{"model": "image super-resolution model", "dataset": "aerial photos of the United States (SatlasPretrain)", "train_examples": 50862, "image_size": 32, "crop_scale_min": 1, "horizontal_flip": true, "color_jitter": 0.2, "task": "super_resolution", "loss": "l1", "scale": 2, "arch": "unet", "norm": "batchnorm", "activation": "gelu", "widths": [64, 64, 128, 256], "blocks_per_level": 3, "block": "sep", "attention": true, "upsampling": "pixel_shuffle", "init": "orthogonal", "residual_init": "none", "optimizer": "soap", "beta2": 0.95, "lr": 0.0027, "beta1": 0.95, "shampoo_beta": 0.95, "eps": 1e-08, "precondition_frequency": 32, "max_precond_dim": 1024, "merge_dims": false, "one_sided": false, "adamw_lr_other_params": 0.0017, "grad_clip": 0.5, "steps": 12400, "batch_size": 384, "epochs": 93.6, "lr_schedule": "linear", "final_lr_fraction": 0.05, "warmup_steps": 1240, "weight_decay": 0.09, "adamw_weight_decay_other_params": 0.01}
Rows from block 9, named by matrix and row number. Rows with one number belong to one attention dimension. Each number is 50 + 12 x the weight over its row's rms, rounded and kept within 0 to 99. All counts start at 0. After the name is the row's rms in percent of the matrix's.
# q: attention query, key and value (stacked) (model.enc.2.3.attn.qkv.weight, 384x128, the q third), inputs 0-127
# k: attention query, key and value (stacked) (model.enc.2.3.attn.qkv.weight, 384x128, the k third), inputs 0-127
q.31 099:19 38 44 59 43 46 60 39 37 55 40 48 41 54 55 53 51 71 55 46 68 49 52 33 40 51 48 52 25 54 47 61 58 45 55 55 54 65 46 44 44 49 38 27 46 43 78 49 44 48 49 64 55 56 25 51 44 55 70 65 52 52 56 35 24 77 50 52 71 44 36 46 28 27 29 47 64 22 53 38 45 47 52 38 42 31 33 56 41 33 37 39 65 52 51 35 43 58 46 59 58 61 50 23 43 65 55 37 41 59 44 29 46 55 35 49 45 50 49 50 37 56 39 37 31 29 55 42
k.31 107:37 60 55 20 43 65 39 36 42 72 40 58 25 51 55 62 30 40 53 54 61 51 56 46 42 40 56 48 17 33 60 49 38 54 66 56 37 33 20 46 75 53 66 32 43 55 63 37 25 60 51 50 64 42 49 75 50 64 45 66 61 51 53 47 61 53 49 32 41 55 41 39 34 51 71 40 67 36 37 42 61 57 67 80 41 55 34 55 55 45 40 32 56 47 45 63 54 49 52 43 48 56 36 51 30 57 54 64 44 58 54 48 44 37 56 50 48 56 47 61 64 47 44 44 37 61 55 34
q.32 095:22 58 40 46 51 33 37 43 32 39 39 50 52 59 33 48 44 34 39 41 48 67 54 64 56 48 48 46 45 46 61 53 38 50 19 49 44 51 68 44 32 51 50 07 47 46 46 56 64 52 48 75 64 39 37 47 68 53 48 69 60 30 38 43 45 54 62 54 56 44 51 33 40 56 57 65 72 72 59 44 34 56 56 61 45 40 36 46 49 81 36 52 53 74 57 74 59 48 34 50 44 35 47 47 61 51 68 45 57 46 52 58 47 38 69 45 44 37 40 61 69 43 46 67 58 58 48 58
k.32 091:48 68 45 44 58 45 60 51 43 69 31 66 51 49 40 41 58 57 50 63 31 55 51 35 23 51 29 57 49 45 59 67 68 58 42 32 35 53 45 62 45 53 51 60 42 61 50 40 42 43 62 48 56 34 27 46 63 29 58 38 75 31 38 48 45 61 41 51 54 62 52 54 55 19 62 75 60 45 49 44 42 31 49 44 30 38 50 51 51 59 48 58 33 61 32 51 39 33 58 59 52 52 29 63 55 32 67 70 43 37 54 59 62 60 35 69 54 31 63 36 51 63 48 40 41 77 61 58
q.33 096:54 35 50 38 53 54 43 18 46 31 38 56 52 67 43 65 47 68 28 63 56 36 55 26 43 45 53 52 45 47 35 51 65 68 71 69 49 58 44 61 35 64 37 53 41 44 47 18 65 48 47 37 69 40 60 53 54 37 39 54 68 70 52 38 49 45 48 29 48 67 33 53 59 46 46 35 59 54 59 47 51 37 34 54 45 53 49 63 37 72 54 49 50 74 57 45 59 55 57 50 46 53 50 36 45 31 29 65 55 25 40 59 51 32 54 57 35 58 67 51 32 54 42 44 58 29 27 56
k.33 102:51 60 66 36 58 34 49 38 32 44 58 38 49 62 35 52 50 74 48 79 56 36 53 23 52 37 46 52 32 36 45 63 46 66 59 58 38 22 62 52 65 55 51 50 51 48 27 50 35 74 57 47 61 61 45 40 49 50 49 39 55 41 53 38 37 61 49 63 33 40 42 43 57 54 38 40 62 40 58 34 50 49 43 76 40 69 71 41 42 38 49 60 53 48 50 36 36 44 17 49 55 67 38 38 38 64 34 53 50 43 67 60 47 40 42 47 58 53 31 58 48 41 33 31 29 59 34 44
q.34 100:54 44 27 33 57 45 58 52 30 37 54 52 58 68 35 61 34 43 61 62 64 46 27 76 58 42 55 65 48 29 57 51 56 49 55 55 60 50 58 60 43 54 46 53 60 29 39 48 34 73 59 55 34 56 46 56 63 45 39 38 53 40 70 38 39 54 27 41 63 42 46 66 52 69 62 55 43 64 69 46 67 42 72 66 42 30 53 52 52 54 29 82 39 33 40 38 79 30 25 41 40 57 45 54 55 57 64 61 52 57 32 61 51 47 55 40 50 49 40 46 51 42 55 54 49 48 38 61
k.34 105:55 43 35 49 43 46 58 70 54 60 61 44 59 51 36 56 62 48 49 63 48 49 46 37 51 42 57 55 42 45 41 53 47 48 54 58 50 52 31 62 51 37 43 40 25 64 59 32 38 53 40 43 43 32 35 22 31 44 73 45 38 61 50 46 46 39 43 56 60 42 51 67 46 51 79 36 46 67 47 26 71 35 49 30 38 66 63 42 48 49 52 43 59 62 58 39 46 51 18 54 52 49 48 60 22 52 16 64 68 31 45 55 38 27 60 45 33 48 44 44 42 47 37 29 49 68 34 42
q.35 096:59 36 51 56 38 41 54 37 36 51 23 48 45 70 36 29 56 46 62 52 59 58 49 47 61 36 35 53 65 59 64 43 60 65 37 46 51 41 45 38 58 33 55 34 33 62 53 54 26 70 79 35 52 64 33 20 32 49 57 62 60 56 46 54 43 48 41 59 40 37 55 55 50 50 53 57 37 65 21 50 50 26 53 38 68 41 48 54 57 32 38 58 60 59 62 62 61 58 42 48 45 64 56 48 47 30 35 56 46 45 44 48 42 51 58 44 48 58 60 50 17 32 79 49 43 39 46 63
k.35 097:39 47 72 67 66 56 62 72 67 35 41 43 43 49 40 49 45 52 35 50 59 44 45 58 37 47 51 62 35 44 50 29 41 52 34 44 60 53 74 58 48 44 64 53 42 49 58 64 59 22 49 45 55 48 67 42 56 67 56 61 28 51 68 52 36 64 49 57 74 70 33 59 48 52 62 65 38 56 36 33 39 51 80 64 38 54 51 50 58 57 66 66 35 43 47 42 50 64 42 49 33 52 80 31 47 51 26 27 57 56 36 53 43 56 53 52 36 36 38 51 33 50 42 52 63 31 57 60
q.36 103:40 58 52 56 19 70 46 73 72 48 80 59 49 66 52 47 34 44 44 58 56 41 51 58 67 51 46 48 49 37 43 58 59 39 50 59 26 39 50 55 27 60 58 68 52 65 59 47 60 58 49 54 40 54 59 37 52 54 41 46 47 44 55 54 50 54 34 43 49 39 50 43 44 24 42 45 64 70 65 42 42 52 57 44 26 33 45 63 32 45 61 62 25 46 69 59 46 33 61 48 35 48 32 55 58 50 62 34 31 54 42 64 29 57 75 57 57 57 57 42 53 80 59 23 42 55 42 46
k.36 103:31 44 39 62 39 43 55 30 53 61 47 50 55 67 62 75 49 73 38 57 52 70 50 42 61 46 54 42 77 52 56 50 29 50 50 71 42 52 62 21 54 45 40 45 47 42 38 44 45 60 37 46 42 45 38 62 47 52 49 67 64 47 49 57 47 34 40 49 32 58 53 69 56 37 47 51 38 26 63 73 26 57 51 56 52 45 30 54 65 22 58 56 43 66 31 64 32 57 54 75 51 48 64 37 58 60 52 62 26 67 51 28 59 49 43 41 30 45 36 28 52 61 48 50 48 48 57 50
q.37 102:47 76 60 29 42 36 48 37 43 39 43 44 48 45 32 63 35 37 55 34 59 46 52 55 35 51 72 50 46 42 42 44 52 55 65 36 54 52 60 25 50 40 58 54 78 51 52 48 73 73 45 48 56 42 73 55 51 41 45 33 63 63 38 61 49 31 47 56 50 30 55 53 49 47 64 56 44 64 54 64 42 86 52 52 61 41 45 60 46 61 45 67 64 39 46 33 41 30 58 46 39 47 35 42 61 49 57 37 48 32 34 49 54 20 36 33 66 46 66 40 72 51 50 53 70 57 40 62
k.37 099:34 32 66 74 60 49 56 66 44 42 27 51 44 44 52 40 56 65 36 40 59 44 51 42 40 44 62 35 32 39 41 65 41 61 47 63 54 63 49 48 31 26 49 67 42 57 51 32 51 25 49 53 61 48 66 46 64 50 58 40 51 35 43 46 62 43 39 31 34 45 60 37 46 46 62 67 37 42 43 71 69 49 26 46 65 41 04 57 55 58 66 48 55 37 49 73 63 57 58 65 47 48 62 52 56 27 45 46 56 37 62 57 59 50 36 50 34 41 53 65 55 44 35 49 44 57 50 41
q.38 103:76 40 68 48 57 79 59 45 39 36 45 38 42 40 77 31 55 55 56 56 38 41 42 44 41 67 31 53 50 53 46 39 40 38 68 43 25 39 35 62 67 47 38 57 44 53 45 46 71 50 54 48 70 51 44 48 70 72 52 60 42 40 49 66 38 48 40 37 29 49 33 54 65 39 26 40 63 50 49 70 58 58 35 47 59 70 43 59 24 60 66 42 53 57 54 40 62 39 41 65 40 72 42 47 55 41 62 58 59 58 51 65 71 47 45 44 55 63 63 43 61 45 35 44 62 50 42 66
k.38 105:57 66 34 62 43 42 44 47 47 44 68 59 67 37 68 55 67 40 55 58 32 57 50 13 64 40 36 43 51 63 49 69 44 33 56 28 49 39 44 44 50 68 34 56 44 40 40 45 65 71 45 54 55 59 31 68 45 54 50 38 64 51 57 56 56 44 72 75 51 40 43 30 38 60 54 40 64 47 38 36 61 64 36 57 64 62 27 45 68 46 72 61 60 60 55 31 64 50 52 74 47 52 38 71 49 47 53 54 49 42 51 52 53 44 62 46 66 44 53 47 47 53 75 61 40 28 52 40
q.39 113:48 68 30 54 46 48 66 39 11 42 35 53 46 59 54 46 68 51 43 44 63 70 37 77 39 56 56 50 30 64 63 40 45 52 57 42 56 59 54 37 41 39 45 53 78 38 40 62 37 69 46 68 38 73 61 56 47 49 72 23 51 50 48 32 47 62 59 45 61 65 45 41 42 42 45 23 57 54 49 46 44 46 49 78 27 51 49 33 46 49 61 68 34 47 49 54 49 50 71 54 54 38 64 60 50 52 30 31 55 49 44 50 58 58 68 54 48 55 52 43 25 57 62 60 46 48 56 38
k.39 118:59 56 62 40 31 55 43 56 50 42 46 20 35 71 49 64 47 52 48 51 29 45 38 63 48 48 55 35 57 52 42 49 36 50 29 46 54 65 54 60 67 48 52 43 53 58 63 45 45 36 39 58 42 31 48 68 50 58 57 66 48 52 32 32 39 34 57 38 58 69 49 40 65 53 64 40 34 60 54 25 32 29 44 43 57 62 47 48 62 34 63 30 64 48 46 41 36 45 57 54 49 61 63 44 59 27 68 28 65 42 46 34 56 52 64 46 45 57 50 53 37 41 23 35 50 61 90 52
q.40 095:43 57 50 44 57 57 54 45 69 64 56 52 42 49 67 45 50 41 55 69 68 53 70 64 64 47 46 57 54 35 50 51 66 33 52 44 35 74 46 65 57 28 53 72 37 31 47 62 66 49 31 39 43 56 30 45 45 47 51 40 55 39 25 47 47 65 60 40 31 31 59 50 42 59 50 57 49 45 43 49 56 60 75 42 36 62 51 51 56 38 43 33 73 36 48 49 39 36 24 53 37 47 46 74 49 35 56 53 49 73 56 49 39 73 66 42 56 27 47 74 36 55 42 70 58 57 43 33
k.40 089:65 67 31 60 61 72 62 56 58 53 49 42 54 40 46 61 61 57 43 25 38 87 46 48 22 56 43 49 47 67 26 44 46 27 56 51 70 40 50 45 46 52 43 52 51 51 60 51 36 48 53 51 62 32 48 39 42 49 50 33 39 42 38 70 55 41 17 64 60 37 67 58 51 61 69 62 48 61 41 62 68 64 49 38 60 64 51 49 33 44 30 65 60 43 50 50 33 58 61 53 31 40 42 49 53 48 62 58 47 62 59 41 58 54 50 43 63 52 65 53 69 38 55 71 58 44 65 28
q.41 099:31 41 64 38 59 42 57 50 58 62 53 40 49 68 47 69 49 68 28 32 51 34 45 57 42 39 32 50 49 35 43 74 53 49 42 45 55 50 62 58 49 68 71 56 37 67 55 30 29 34 48 67 52 62 50 54 59 52 43 47 57 58 48 51 66 51 27 51 42 60 65 52 53 45 73 54 43 30 39 60 49 61 41 46 43 67 50 43 42 41 60 44 33 54 32 64 50 63 72 39 69 42 42 28 54 47 50 63 58 61 41 32 59 37 43 66 62 49 74 52 31 55 19 36 45 43 78 49
k.41 101:49 54 54 72 83 56 44 49 67 46 78 48 55 40 30 54 25 58 60 32 51 44 55 71 56 59 39 30 59 58 36 44 52 60 59 57 41 56 61 54 59 49 41 50 43 42 36 47 70 42 59 71 39 52 71 59 61 50 68 64 50 64 68 59 63 48 55 48 43 73 55 52 50 50 43 51 66 49 32 52 45 50 69 68 57 58 41 31 62 76 50 37 36 41 41 45 67 50 55 36 59 52 39 39 57 75 23 53 51 40 58 52 66 59 53 54 55 54 56 33 37 61 33 49 29 45 31 45
q.42 098:31 44 62 51 56 26 16 54 40 66 51 57 42 55 56 58 49 53 48 33 65 51 36 46 58 50 54 64 33 49 42 46 37 58 47 53 49 32 46 34 37 47 49 53 61 33 43 30 54 48 45 37 70 60 45 23 59 53 27 57 34 49 70 63 47 79 42 64 36 60 68 37 43 28 40 56 70 58 56 50 60 37 51 64 48 48 29 56 40 64 59 68 61 49 60 64 58 67 69 45 85 40 57 39 50 60 50 54 55 47 42 37 61 33 66 53 34 41 59 44 49 46 62 52 64 46 51 41
k.42 109:36 49 67 54 64 62 56 75 45 53 24 57 41 54 65 28 53 38 55 68 56 53 54 48 54 56 47 56 65 30 49 51 40 61 36 48 56 34 54 57 46 38 63 63 55 41 19 40 45 43 43 53 62 48 56 31 50 57 40 57 51 64 75 38 45 32 62 58 53 40 50 45 55 46 32 67 46 36 40 62 43 70 82 43 49 31 54 63 64 59 52 40 17 33 56 44 53 45 46 66 51 42 69 51 59 35 33 35 49 45 31 66 60 54 47 46 49 56 55 56 49 55 61 55 86 56 60 60
q.43 109:49 52 47 48 57 44 51 48 55 54 49 68 58 23 30 52 31 72 60 39 45 48 50 56 54 55 30 54 61 34 51 31 40 44 56 40 47 48 33 40 51 78 46 65 53 59 36 46 49 60 43 51 23 43 60 54 43 42 47 49 72 70 44 57 60 41 67 51 63 43 68 59 44 56 55 50 52 52 65 87 44 58 35 68 49 41 51 53 75 42 60 49 50 44 38 42 70 50 55 44 46 39 43 33 42 68 31 49 51 32 59 64 42 22 36 57 63 58 36 44 57 58 65 39 34 80 42 37
k.43 102:64 51 61 39 41 35 50 62 36 41 57 46 64 68 43 27 51 37 52 71 60 40 35 52 56 22 50 45 62 46 54 48 42 59 63 50 45 34 33 57 34 47 43 56 60 53 55 60 32 46 62 37 35 52 57 42 29 42 79 40 66 52 42 60 56 36 83 54 27 37 55 47 62 68 71 27 66 45 51 54 47 24 43 36 45 43 76 68 46 45 62 55 58 60 53 38 47 59 55 38 51 46 43 38 36 38 65 39 51 46 56 55 36 49 27 37 52 33 58 46 42 37 48 53 56 51 32 67
q.44 100:55 49 49 52 73 63 57 66 32 51 68 42 55 41 51 25 63 57 34 43 42 51 45 44 46 43 52 73 62 68 60 47 56 54 47 43 68 54 61 71 54 63 42 48 44 38 59 35 69 62 71 48 55 37 57 54 56 47 63 47 41 39 49 46 40 42 55 49 64 54 40 53 28 54 60 41 55 47 27 44 23 17 36 57 48 47 44 50 50 69 50 46 08 62 38 41 58 64 69 56 55 61 46 51 61 39 32 75 56 54 38 82 63 66 62 50 47 39 46 52 39 44 50 61 51 53 50 49
k.44 106:53 28 41 64 38 59 44 45 66 23 55 46 62 59 39 42 41 59 46 37 60 43 38 60 52 35 31 33 56 36 78 61 50 55 57 56 48 81 71 43 29 54 47 57 49 65 44 33 66 53 46 65 58 44 57 43 46 77 41 62 39 48 49 39 15 60 55 57 46 67 32 54 44 55 46 43 27 52 47 62 46 38 59 55 52 65 45 59 58 62 53 46 57 46 59 49 59 55 62 57 37 59 44 65 42 39 59 52 65 34 43 42 60 62 62 55 38 64 30 72 46 15 61 49 55 53 48 52
q.45 103:46 47 71 55 59 58 65 59 55 84 44 71 79 48 49 52 35 62 56 33 40 50 64 37 53 47 43 44 59 63 54 40 55 57 40 28 60 31 34 61 48 37 40 42 54 55 64 68 63 51 53 59 53 49 35 62 44 25 56 62 26 54 46 41 65 53 49 31 41 60 39 66 53 42 41 53 40 43 31 63 59 55 49 34 53 52 52 38 63 58 77 27 52 63 49 58 36 48 63 60 64 47 58 51 23 51 32 24 65 64 62 37 45 48 44 41 39 55 45 67 29 55 51 50 54 45 56 37
k.45 105:59 47 74 56 59 63 48 66 36 29 56 51 23 61 58 44 50 43 57 23 46 53 40 68 51 55 39 56 67 57 59 29 63 79 52 49 51 39 59 53 39 36 52 54 52 60 45 52 59 28 61 30 55 30 51 37 65 60 33 45 37 74 35 51 33 72 43 36 48 46 53 48 33 75 42 40 38 54 46 57 52 64 60 57 60 41 50 57 45 54 31 42 48 54 62 47 68 62 38 48 60 50 58 45 82 36 43 59 52 53 48 42 46 54 41 26 75 38 42 52 33 41 63 56 63 44 35 53
q.46 102:23 31 53 54 69 57 64 69 59 48 54 53 52 33 55 57 61 42 33 38 48 40 48 43 49 35 51 49 53 64 55 75 59 65 63 60 60 33 38 59 51 30 70 73 56 57 43 36 40 59 61 43 54 32 52 51 35 56 54 36 57 47 48 37 71 41 51 62 44 44 64 54 49 52 75 66 36 64 19 33 45 43 50 42 42 59 50 45 50 53 49 51 74 64 66 51 43 54 62 56 61 27 61 41 56 43 52 59 24 39 62 24 39 67 31 60 53 43 34 35 55 52 51 51 52 57 27 41
k.46 084:43 56 49 61 51 56 64 49 64 52 41 53 58 26 49 20 57 40 68 41 51 35 50 74 43 57 51 26 35 44 56 39 50 45 50 52 51 48 48 63 55 63 60 58 30 61 42 27 68 53 54 33 35 59 59 50 56 48 51 68 70 53 33 51 66 64 57 53 43 42 53 44 71 34 19 68 57 51 67 47 81 64 39 59 49 68 59 45 52 58 61 71 43 34 46 67 55 53 34 43 27 51 50 48 51 63 59 52 29 46 53 48 38 58 39 51 68 53 43 53 48 41 32 59 34 61 24 60
q.47 100:48 46 40 41 53 55 50 57 58 51 49 49 35 49 22 57 30 48 68 43 43 42 43 53 60 44 71 34 38 69 65 42 64 59 62 42 58 44 21 34 65 17 56 45 56 32 51 58 43 55 57 37 43 52 40 71 61 36 42 58 62 59 69 80 54 45 53 38 41 62 71 48 57 68 54 43 72 39 73 44 56 68 41 43 34 46 53 74 67 39 38 46 64 47 35 58 60 58 30 52 37 51 37 52 36 38 51 32 69 53 59 56 54 56 49 65 57 53 29 57 52 56 40 59 40 48 53 46
k.47 095:59 31 47 56 54 61 61 53 39 46 50 51 70 43 65 65 41 56 71 51 67 41 50 39 64 56 60 47 32 49 54 69 56 36 56 42 34 54 19 47 88 37 46 57 35 53 54 62 36 76 57 40 33 58 55 63 65 66 59 39 58 36 42 51 62 44 69 53 61 30 66 69 46 83 75 39 39 55 53 59 50 58 46 43 38 56 47 39 30 48 32 56 63 58 64 47 51 63 47 42 46 63 61 62 50 43 56 58 38 71 64 52 42 45 40 45 62 56 41 44 55 59 44 62 46 53 64 42
q.48 105:37 57 40 82 45 58 51 63 59 50 57 74 39 45 76 42 54 22 61 45 42 72 25 29 44 60 32 57 57 36 53 49 63 56 59 58 52 51 60 63 48 53 61 58 35 50 58 53 51 28 28 60 62 56 41 42 46 56 59 65 61 36 69 39 39 49 61 83 50 66 34 63 41 55 53 68 42 47 62 45 45 50 45 59 40 56 35 50 68 48 49 62 53 55 37 64 41 36 38 64 59 40 54 48 55 40 40 57 38 45 41 49 70 52 63 48 52 47 39 54 65 24 51 71 74 60 48 65
k.48 100:41 43 53 52 34 39 39 74 44 58 64 51 28 48 57 38 41 23 50 32 61 39 43 25 59 54 60 61 50 49 41 51 45 51 70 63 65 61 51 57 54 73 70 41 53 38 61 64 40 47 49 37 64 38 45 48 44 57 55 59 59 41 53 66 48 60 44 68 21 54 45 48 74 51 70 56 64 23 53 52 45 55 39 64 40 32 44 67 51 76 46 25 34 40 78 52 47 57 59 58 49 56 60 62 42 57 51 59 27 45 42 39 39 60 53 51 64 60 57 43 47 58 62 71 70 54 57 56
q.49 101:55 46 73 45 39 61 32 83 46 57 33 49 16 49 58 43 63 32 70 67 45 51 68 33 52 47 41 43 58 42 54 51 50 49 25 42 58 52 45 39 62 40 46 47 47 65 76 54 42 52 52 40 42 58 40 67 31 65 37 56 45 20 37 63 62 84 35 43 52 47 44 45 45 40 52 56 54 41 41 39 46 58 49 45 67 37 42 54 37 56 75 44 55 24 59 32 54 44 57 38 41 59 60 50 47 46 55 57 62 39 52 62 50 56 62 82 51 49 56 47 45 51 60 60 41 53 57 31
k.49 089:35 64 65 49 44 48 47 59 19 69 58 44 55 33 46 52 70 35 46 48 63 72 46 39 44 72 57 46 58 56 46 44 55 76 42 45 49 61 60 54 47 27 49 26 66 41 60 54 89 57 44 52 60 78 57 83 63 56 50 52 63 47 39 55 74 54 26 57 71 54 43 53 34 53 46 38 38 44 56 42 46 63 47 45 47 53 41 43 47 54 65 50 59 59 56 55 41 63 50 46 68 50 45 55 50 39 69 47 44 60 34 38 63 56 70 45 45 63 41 52 65 48 62 68 49 51 62 66
q.50 101:46 60 50 43 51 49 52 47 61 59 51 66 77 43 46 54 66 43 21 68 50 41 39 43 62 43 63 35 54 44 51 43 51 30 32 63 54 77 63 44 54 60 34 44 65 49 37 57 52 42 56 47 42 47 62 48 49 73 46 65 27 45 65 65 46 39 37 35 67 47 34 54 61 57 79 64 55 39 46 63 43 46 66 39 67 61 87 57 55 45 47 33 17 65 56 44 62 42 43 38 59 49 47 65 56 62 50 36 55 59 49 38 52 49 52 31 65 57 34 41 38 47 49 43 53 31 60 64
k.50 096:58 56 66 28 44 52 28 42 34 57 79 71 72 43 55 57 56 51 70 70 50 65 52 83 66 59 48 72 50 38 80 52 48 49 44 45 49 28 41 65 55 35 53 56 34 34 45 56 58 39 44 57 40 29 64 48 44 45 48 50 38 67 43 44 56 51 53 45 43 39 56 44 47 52 44 54 70 57 51 46 29 58 51 67 56 58 41 44 42 28 27 51 53 40 50 52 49 30 58 51 53 55 34 45 31 57 62 45 57 56 41 49 50 28 24 28 40 45 30 49 38 40 42 44 48 66 52 38
q.51 095:33 60 26 57 31 56 59 44 34 40 65 57 29 59 38 53 60 72 53 32 64 47 50 57 41 45 42 36 60 56 49 69 58 62 36 62 57 76 62 27 53 33 38 26 55 56 54 49 56 36 59 54 57 53 51 48 55 42 26 49 31 60 54 28 45 45 57 41 57 65 61 48 57 58 38 55 47 61 55 34 66 59 57 55 67 55 36 43 44 56 58 61 34 58 53 71 43 59 52 31 64 50 29 41 57 24 51 60 49 55 32 29 41 54 33 68 41 55 63 60 48 42 27 37 51 50 66 34
k.51 098:53 74 52 24 66 48 44 30 64 50 57 58 53 57 64 47 45 40 55 72 47 58 66 41 65 46 33 57 36 55 62 71 64 51 54 72 38 71 38 50 47 42 44 45 41 42 82 48 60 60 60 40 43 45 43 72 58 50 40 39 63 71 48 55 35 44 34 44 40 42 50 51 54 67 47 17 45 43 48 83 45 57 76 52 34 46 38 42 41 54 37 55 50 40 58 60 50 47 36 53 57 46 46 47 61 58 53 56 50 36 62 65 35 56 61 76 60 70 44 52 39 55 58 43 61 44 36 70
q.52 099:39 42 45 32 39 78 43 66 61 46 46 60 65 42 78 39 40 67 44 44 41 57 48 28 29 44 69 23 44 60 44 59 40 50 63 60 53 49 43 60 36 65 30 69 54 45 77 60 60 61 60 51 50 34 66 41 43 42 53 61 20 66 47 48 51 72 65 41 38 62 63 54 40 50 57 60 41 42 49 58 54 56 52 46 61 46 47 61 69 46 53 26 45 48 42 50 41 70 59 36 52 39 38 37 42 46 52 59 53 46 56 30 37 51 49 63 65 67 64 36 68 50 57 73 66 52 56 45
k.52 114:54 36 49 42 46 55 42 38 75 30 54 63 31 52 72 57 38 44 54 64 51 55 53 67 54 70 45 23 59 51 60 49 47 37 47 59 67 63 49 28 63 55 35 55 58 71 76 66 50 49 66 60 51 59 69 72 46 56 26 55 22 39 58 56 48 61 43 54 50 60 56 53 49 59 54 55 41 52 43 76 51 46 53 50 49 31 43 49 33 31 42 41 40 53 46 54 48 52 62 73 64 53 42 29 68 32 63 76 42 47 32 42 44 48 76 43 48 48 39 61 67 59 51 59 49 58 64 53
q.53 093:39 43 69 56 46 59 51 53 48 61 59 38 46 50 60 49 65 56 69 54 68 48 61 60 59 52 59 37 28 38 61 50 52 46 60 60 49 42 33 47 17 32 55 35 53 46 47 49 54 44 57 74 38 56 65 74 63 45 29 48 46 51 46 40 69 80 50 71 56 36 43 41 54 66 56 34 60 33 46 48 54 43 52 40 67 52 38 57 60 57 56 47 62 64 47 43 40 35 73 59 63 38 46 59 28 72 42 20 45 58 79 67 57 57 41 43 64 48 59 53 63 70 38 38 40 44 50 52
k.53 092:38 44 65 24 60 49 58 46 68 57 48 62 28 57 51 53 57 54 50 13 42 50 52 62 58 43 64 36 49 58 44 69 27 40 57 40 69 58 47 19 48 36 45 42 61 51 47 54 69 47 17 65 48 59 38 51 55 64 59 45 54 54 22 48 63 18 66 38 62 50 65 50 43 30 46 67 53 63 60 43 48 47 41 73 51 52 75 36 60 53 65 54 59 49 49 60 51 52 70 36 47 46 68 46 58 33 36 69 57 50 53 37 37 61 41 42 48 47 52 46 51 40 55 48 51 45 50 49
q.54 108:58 64 52 49 63 42 38 19 60 49 57 57 48 48 42 41 49 26 44 70 37 64 75 50 65 55 59 48 52 39 32 61 41 32 54 52 25 65 44 55 43 33 45 30 47 57 72 64 35 56 51 40 53 60 29 34 42 67 52 53 47 70 66 51 60 30 47 49 63 50 54 59 66 43 50 44 47 49 54 54 38 43 37 20 52 60 32 54 45 42 43 54 56 67 51 52 45 50 25 54 45 79 50 41 37 75 59 53 50 63 63 63 63 34 55 33 38 47 58 56 52 32 61 61 64 51 48 70
k.54 091:33 35 40 49 78 33 49 46 53 51 48 65 41 59 60 48 50 44 51 55 50 60 59 33 55 59 82 55 46 51 39 38 66 44 54 56 25 61 49 32 46 57 46 65 43 46 57 35 43 48 57 34 32 17 47 36 62 35 28 51 22 41 61 51 48 58 62 57 47 39 54 53 28 51 42 70 37 61 54 52 46 52 63 69 50 25 53 64 71 43 60 47 59 46 53 66 63 37 76 58 50 63 62 33 55 55 51 32 55 60 51 64 51 63 52 50 51 54 77 43 40 40 43 72 44 39 38 45
q.55 097:63 59 44 66 61 23 43 43 64 53 57 35 60 57 52 68 64 80 48 57 62 58 62 55 49 51 61 56 38 36 50 56 47 57 41 54 46 59 39 53 75 58 40 21 45 58 34 53 36 56 44 54 41 50 39 41 47 55 64 43 63 30 45 40 59 53 64 56 58 46 52 39 49 53 56 46 54 30 77 60 43 52 45 43 58 59 88 33 33 53 33 59 51 35 65 35 54 74 33 56 62 56 15 38 59 60 58 42 39 58 56 52 50 55 55 52 48 37 49 40 35 45 28 67 36 56 47 36
k.55 096:56 44 31 47 64 42 59 47 52 41 53 29 55 24 50 60 51 58 43 43 62 68 52 52 44 41 56 43 53 65 45 51 57 46 60 38 47 52 59 60 64 51 54 59 59 64 28 53 52 48 62 46 54 49 58 40 65 44 68 19 59 51 58 52 58 42 66 16 72 48 49 49 59 41 52 50 32 53 46 29 48 60 60 56 58 64 46 33 55 54 38 56 52 35 49 51 53 24 69 18 23 33 22 57 43 49 68 41 69 53 45 60 52 31 60 63 34 48 53 42 47 38 28 40 63 61 47 31
q.56 104:65 46 69 45 39 42 49 37 63 53 52 40 67 45 48 29 56 49 34 39 43 47 34 53 47 58 58 47 61 46 56 45 58 68 49 50 66 39 72 79 51 41 44 57 43 56 69 58 57 40 52 25 52 52 68 68 63 61 50 55 43 79 58 68 52 54 51 31 53 43 41 69 58 67 30 24 41 60 49 63 67 45 46 53 65 48 50 62 56 47 51 71 63 32 63 59 49 50 33 68 34 69 51 75 61 46 65 60 44 54 45 26 64 65 47 43 62 48 46 72 41 61 38 47 62 54 37 48
k.56 102:52 31 36 54 50 48 62 49 58 46 64 54 44 68 60 64 43 62 57 57 34 30 70 63 34 34 53 62 52 56 31 50 69 31 80 52 30 35 30 58 28 55 46 63 29 57 63 46 55 42 52 45 44 36 48 39 65 24 49 40 16 52 57 58 54 51 57 58 62 49 58 41 41 36 35 50 65 32 41 42 65 40 54 46 55 55 55 54 56 59 62 41 53 52 51 46 47 50 46 56 48 40 67 45 73 46 47 57 54 62 50 64 63 43 49 52 77 51 67 39 55 36 39 37 81 27 44 40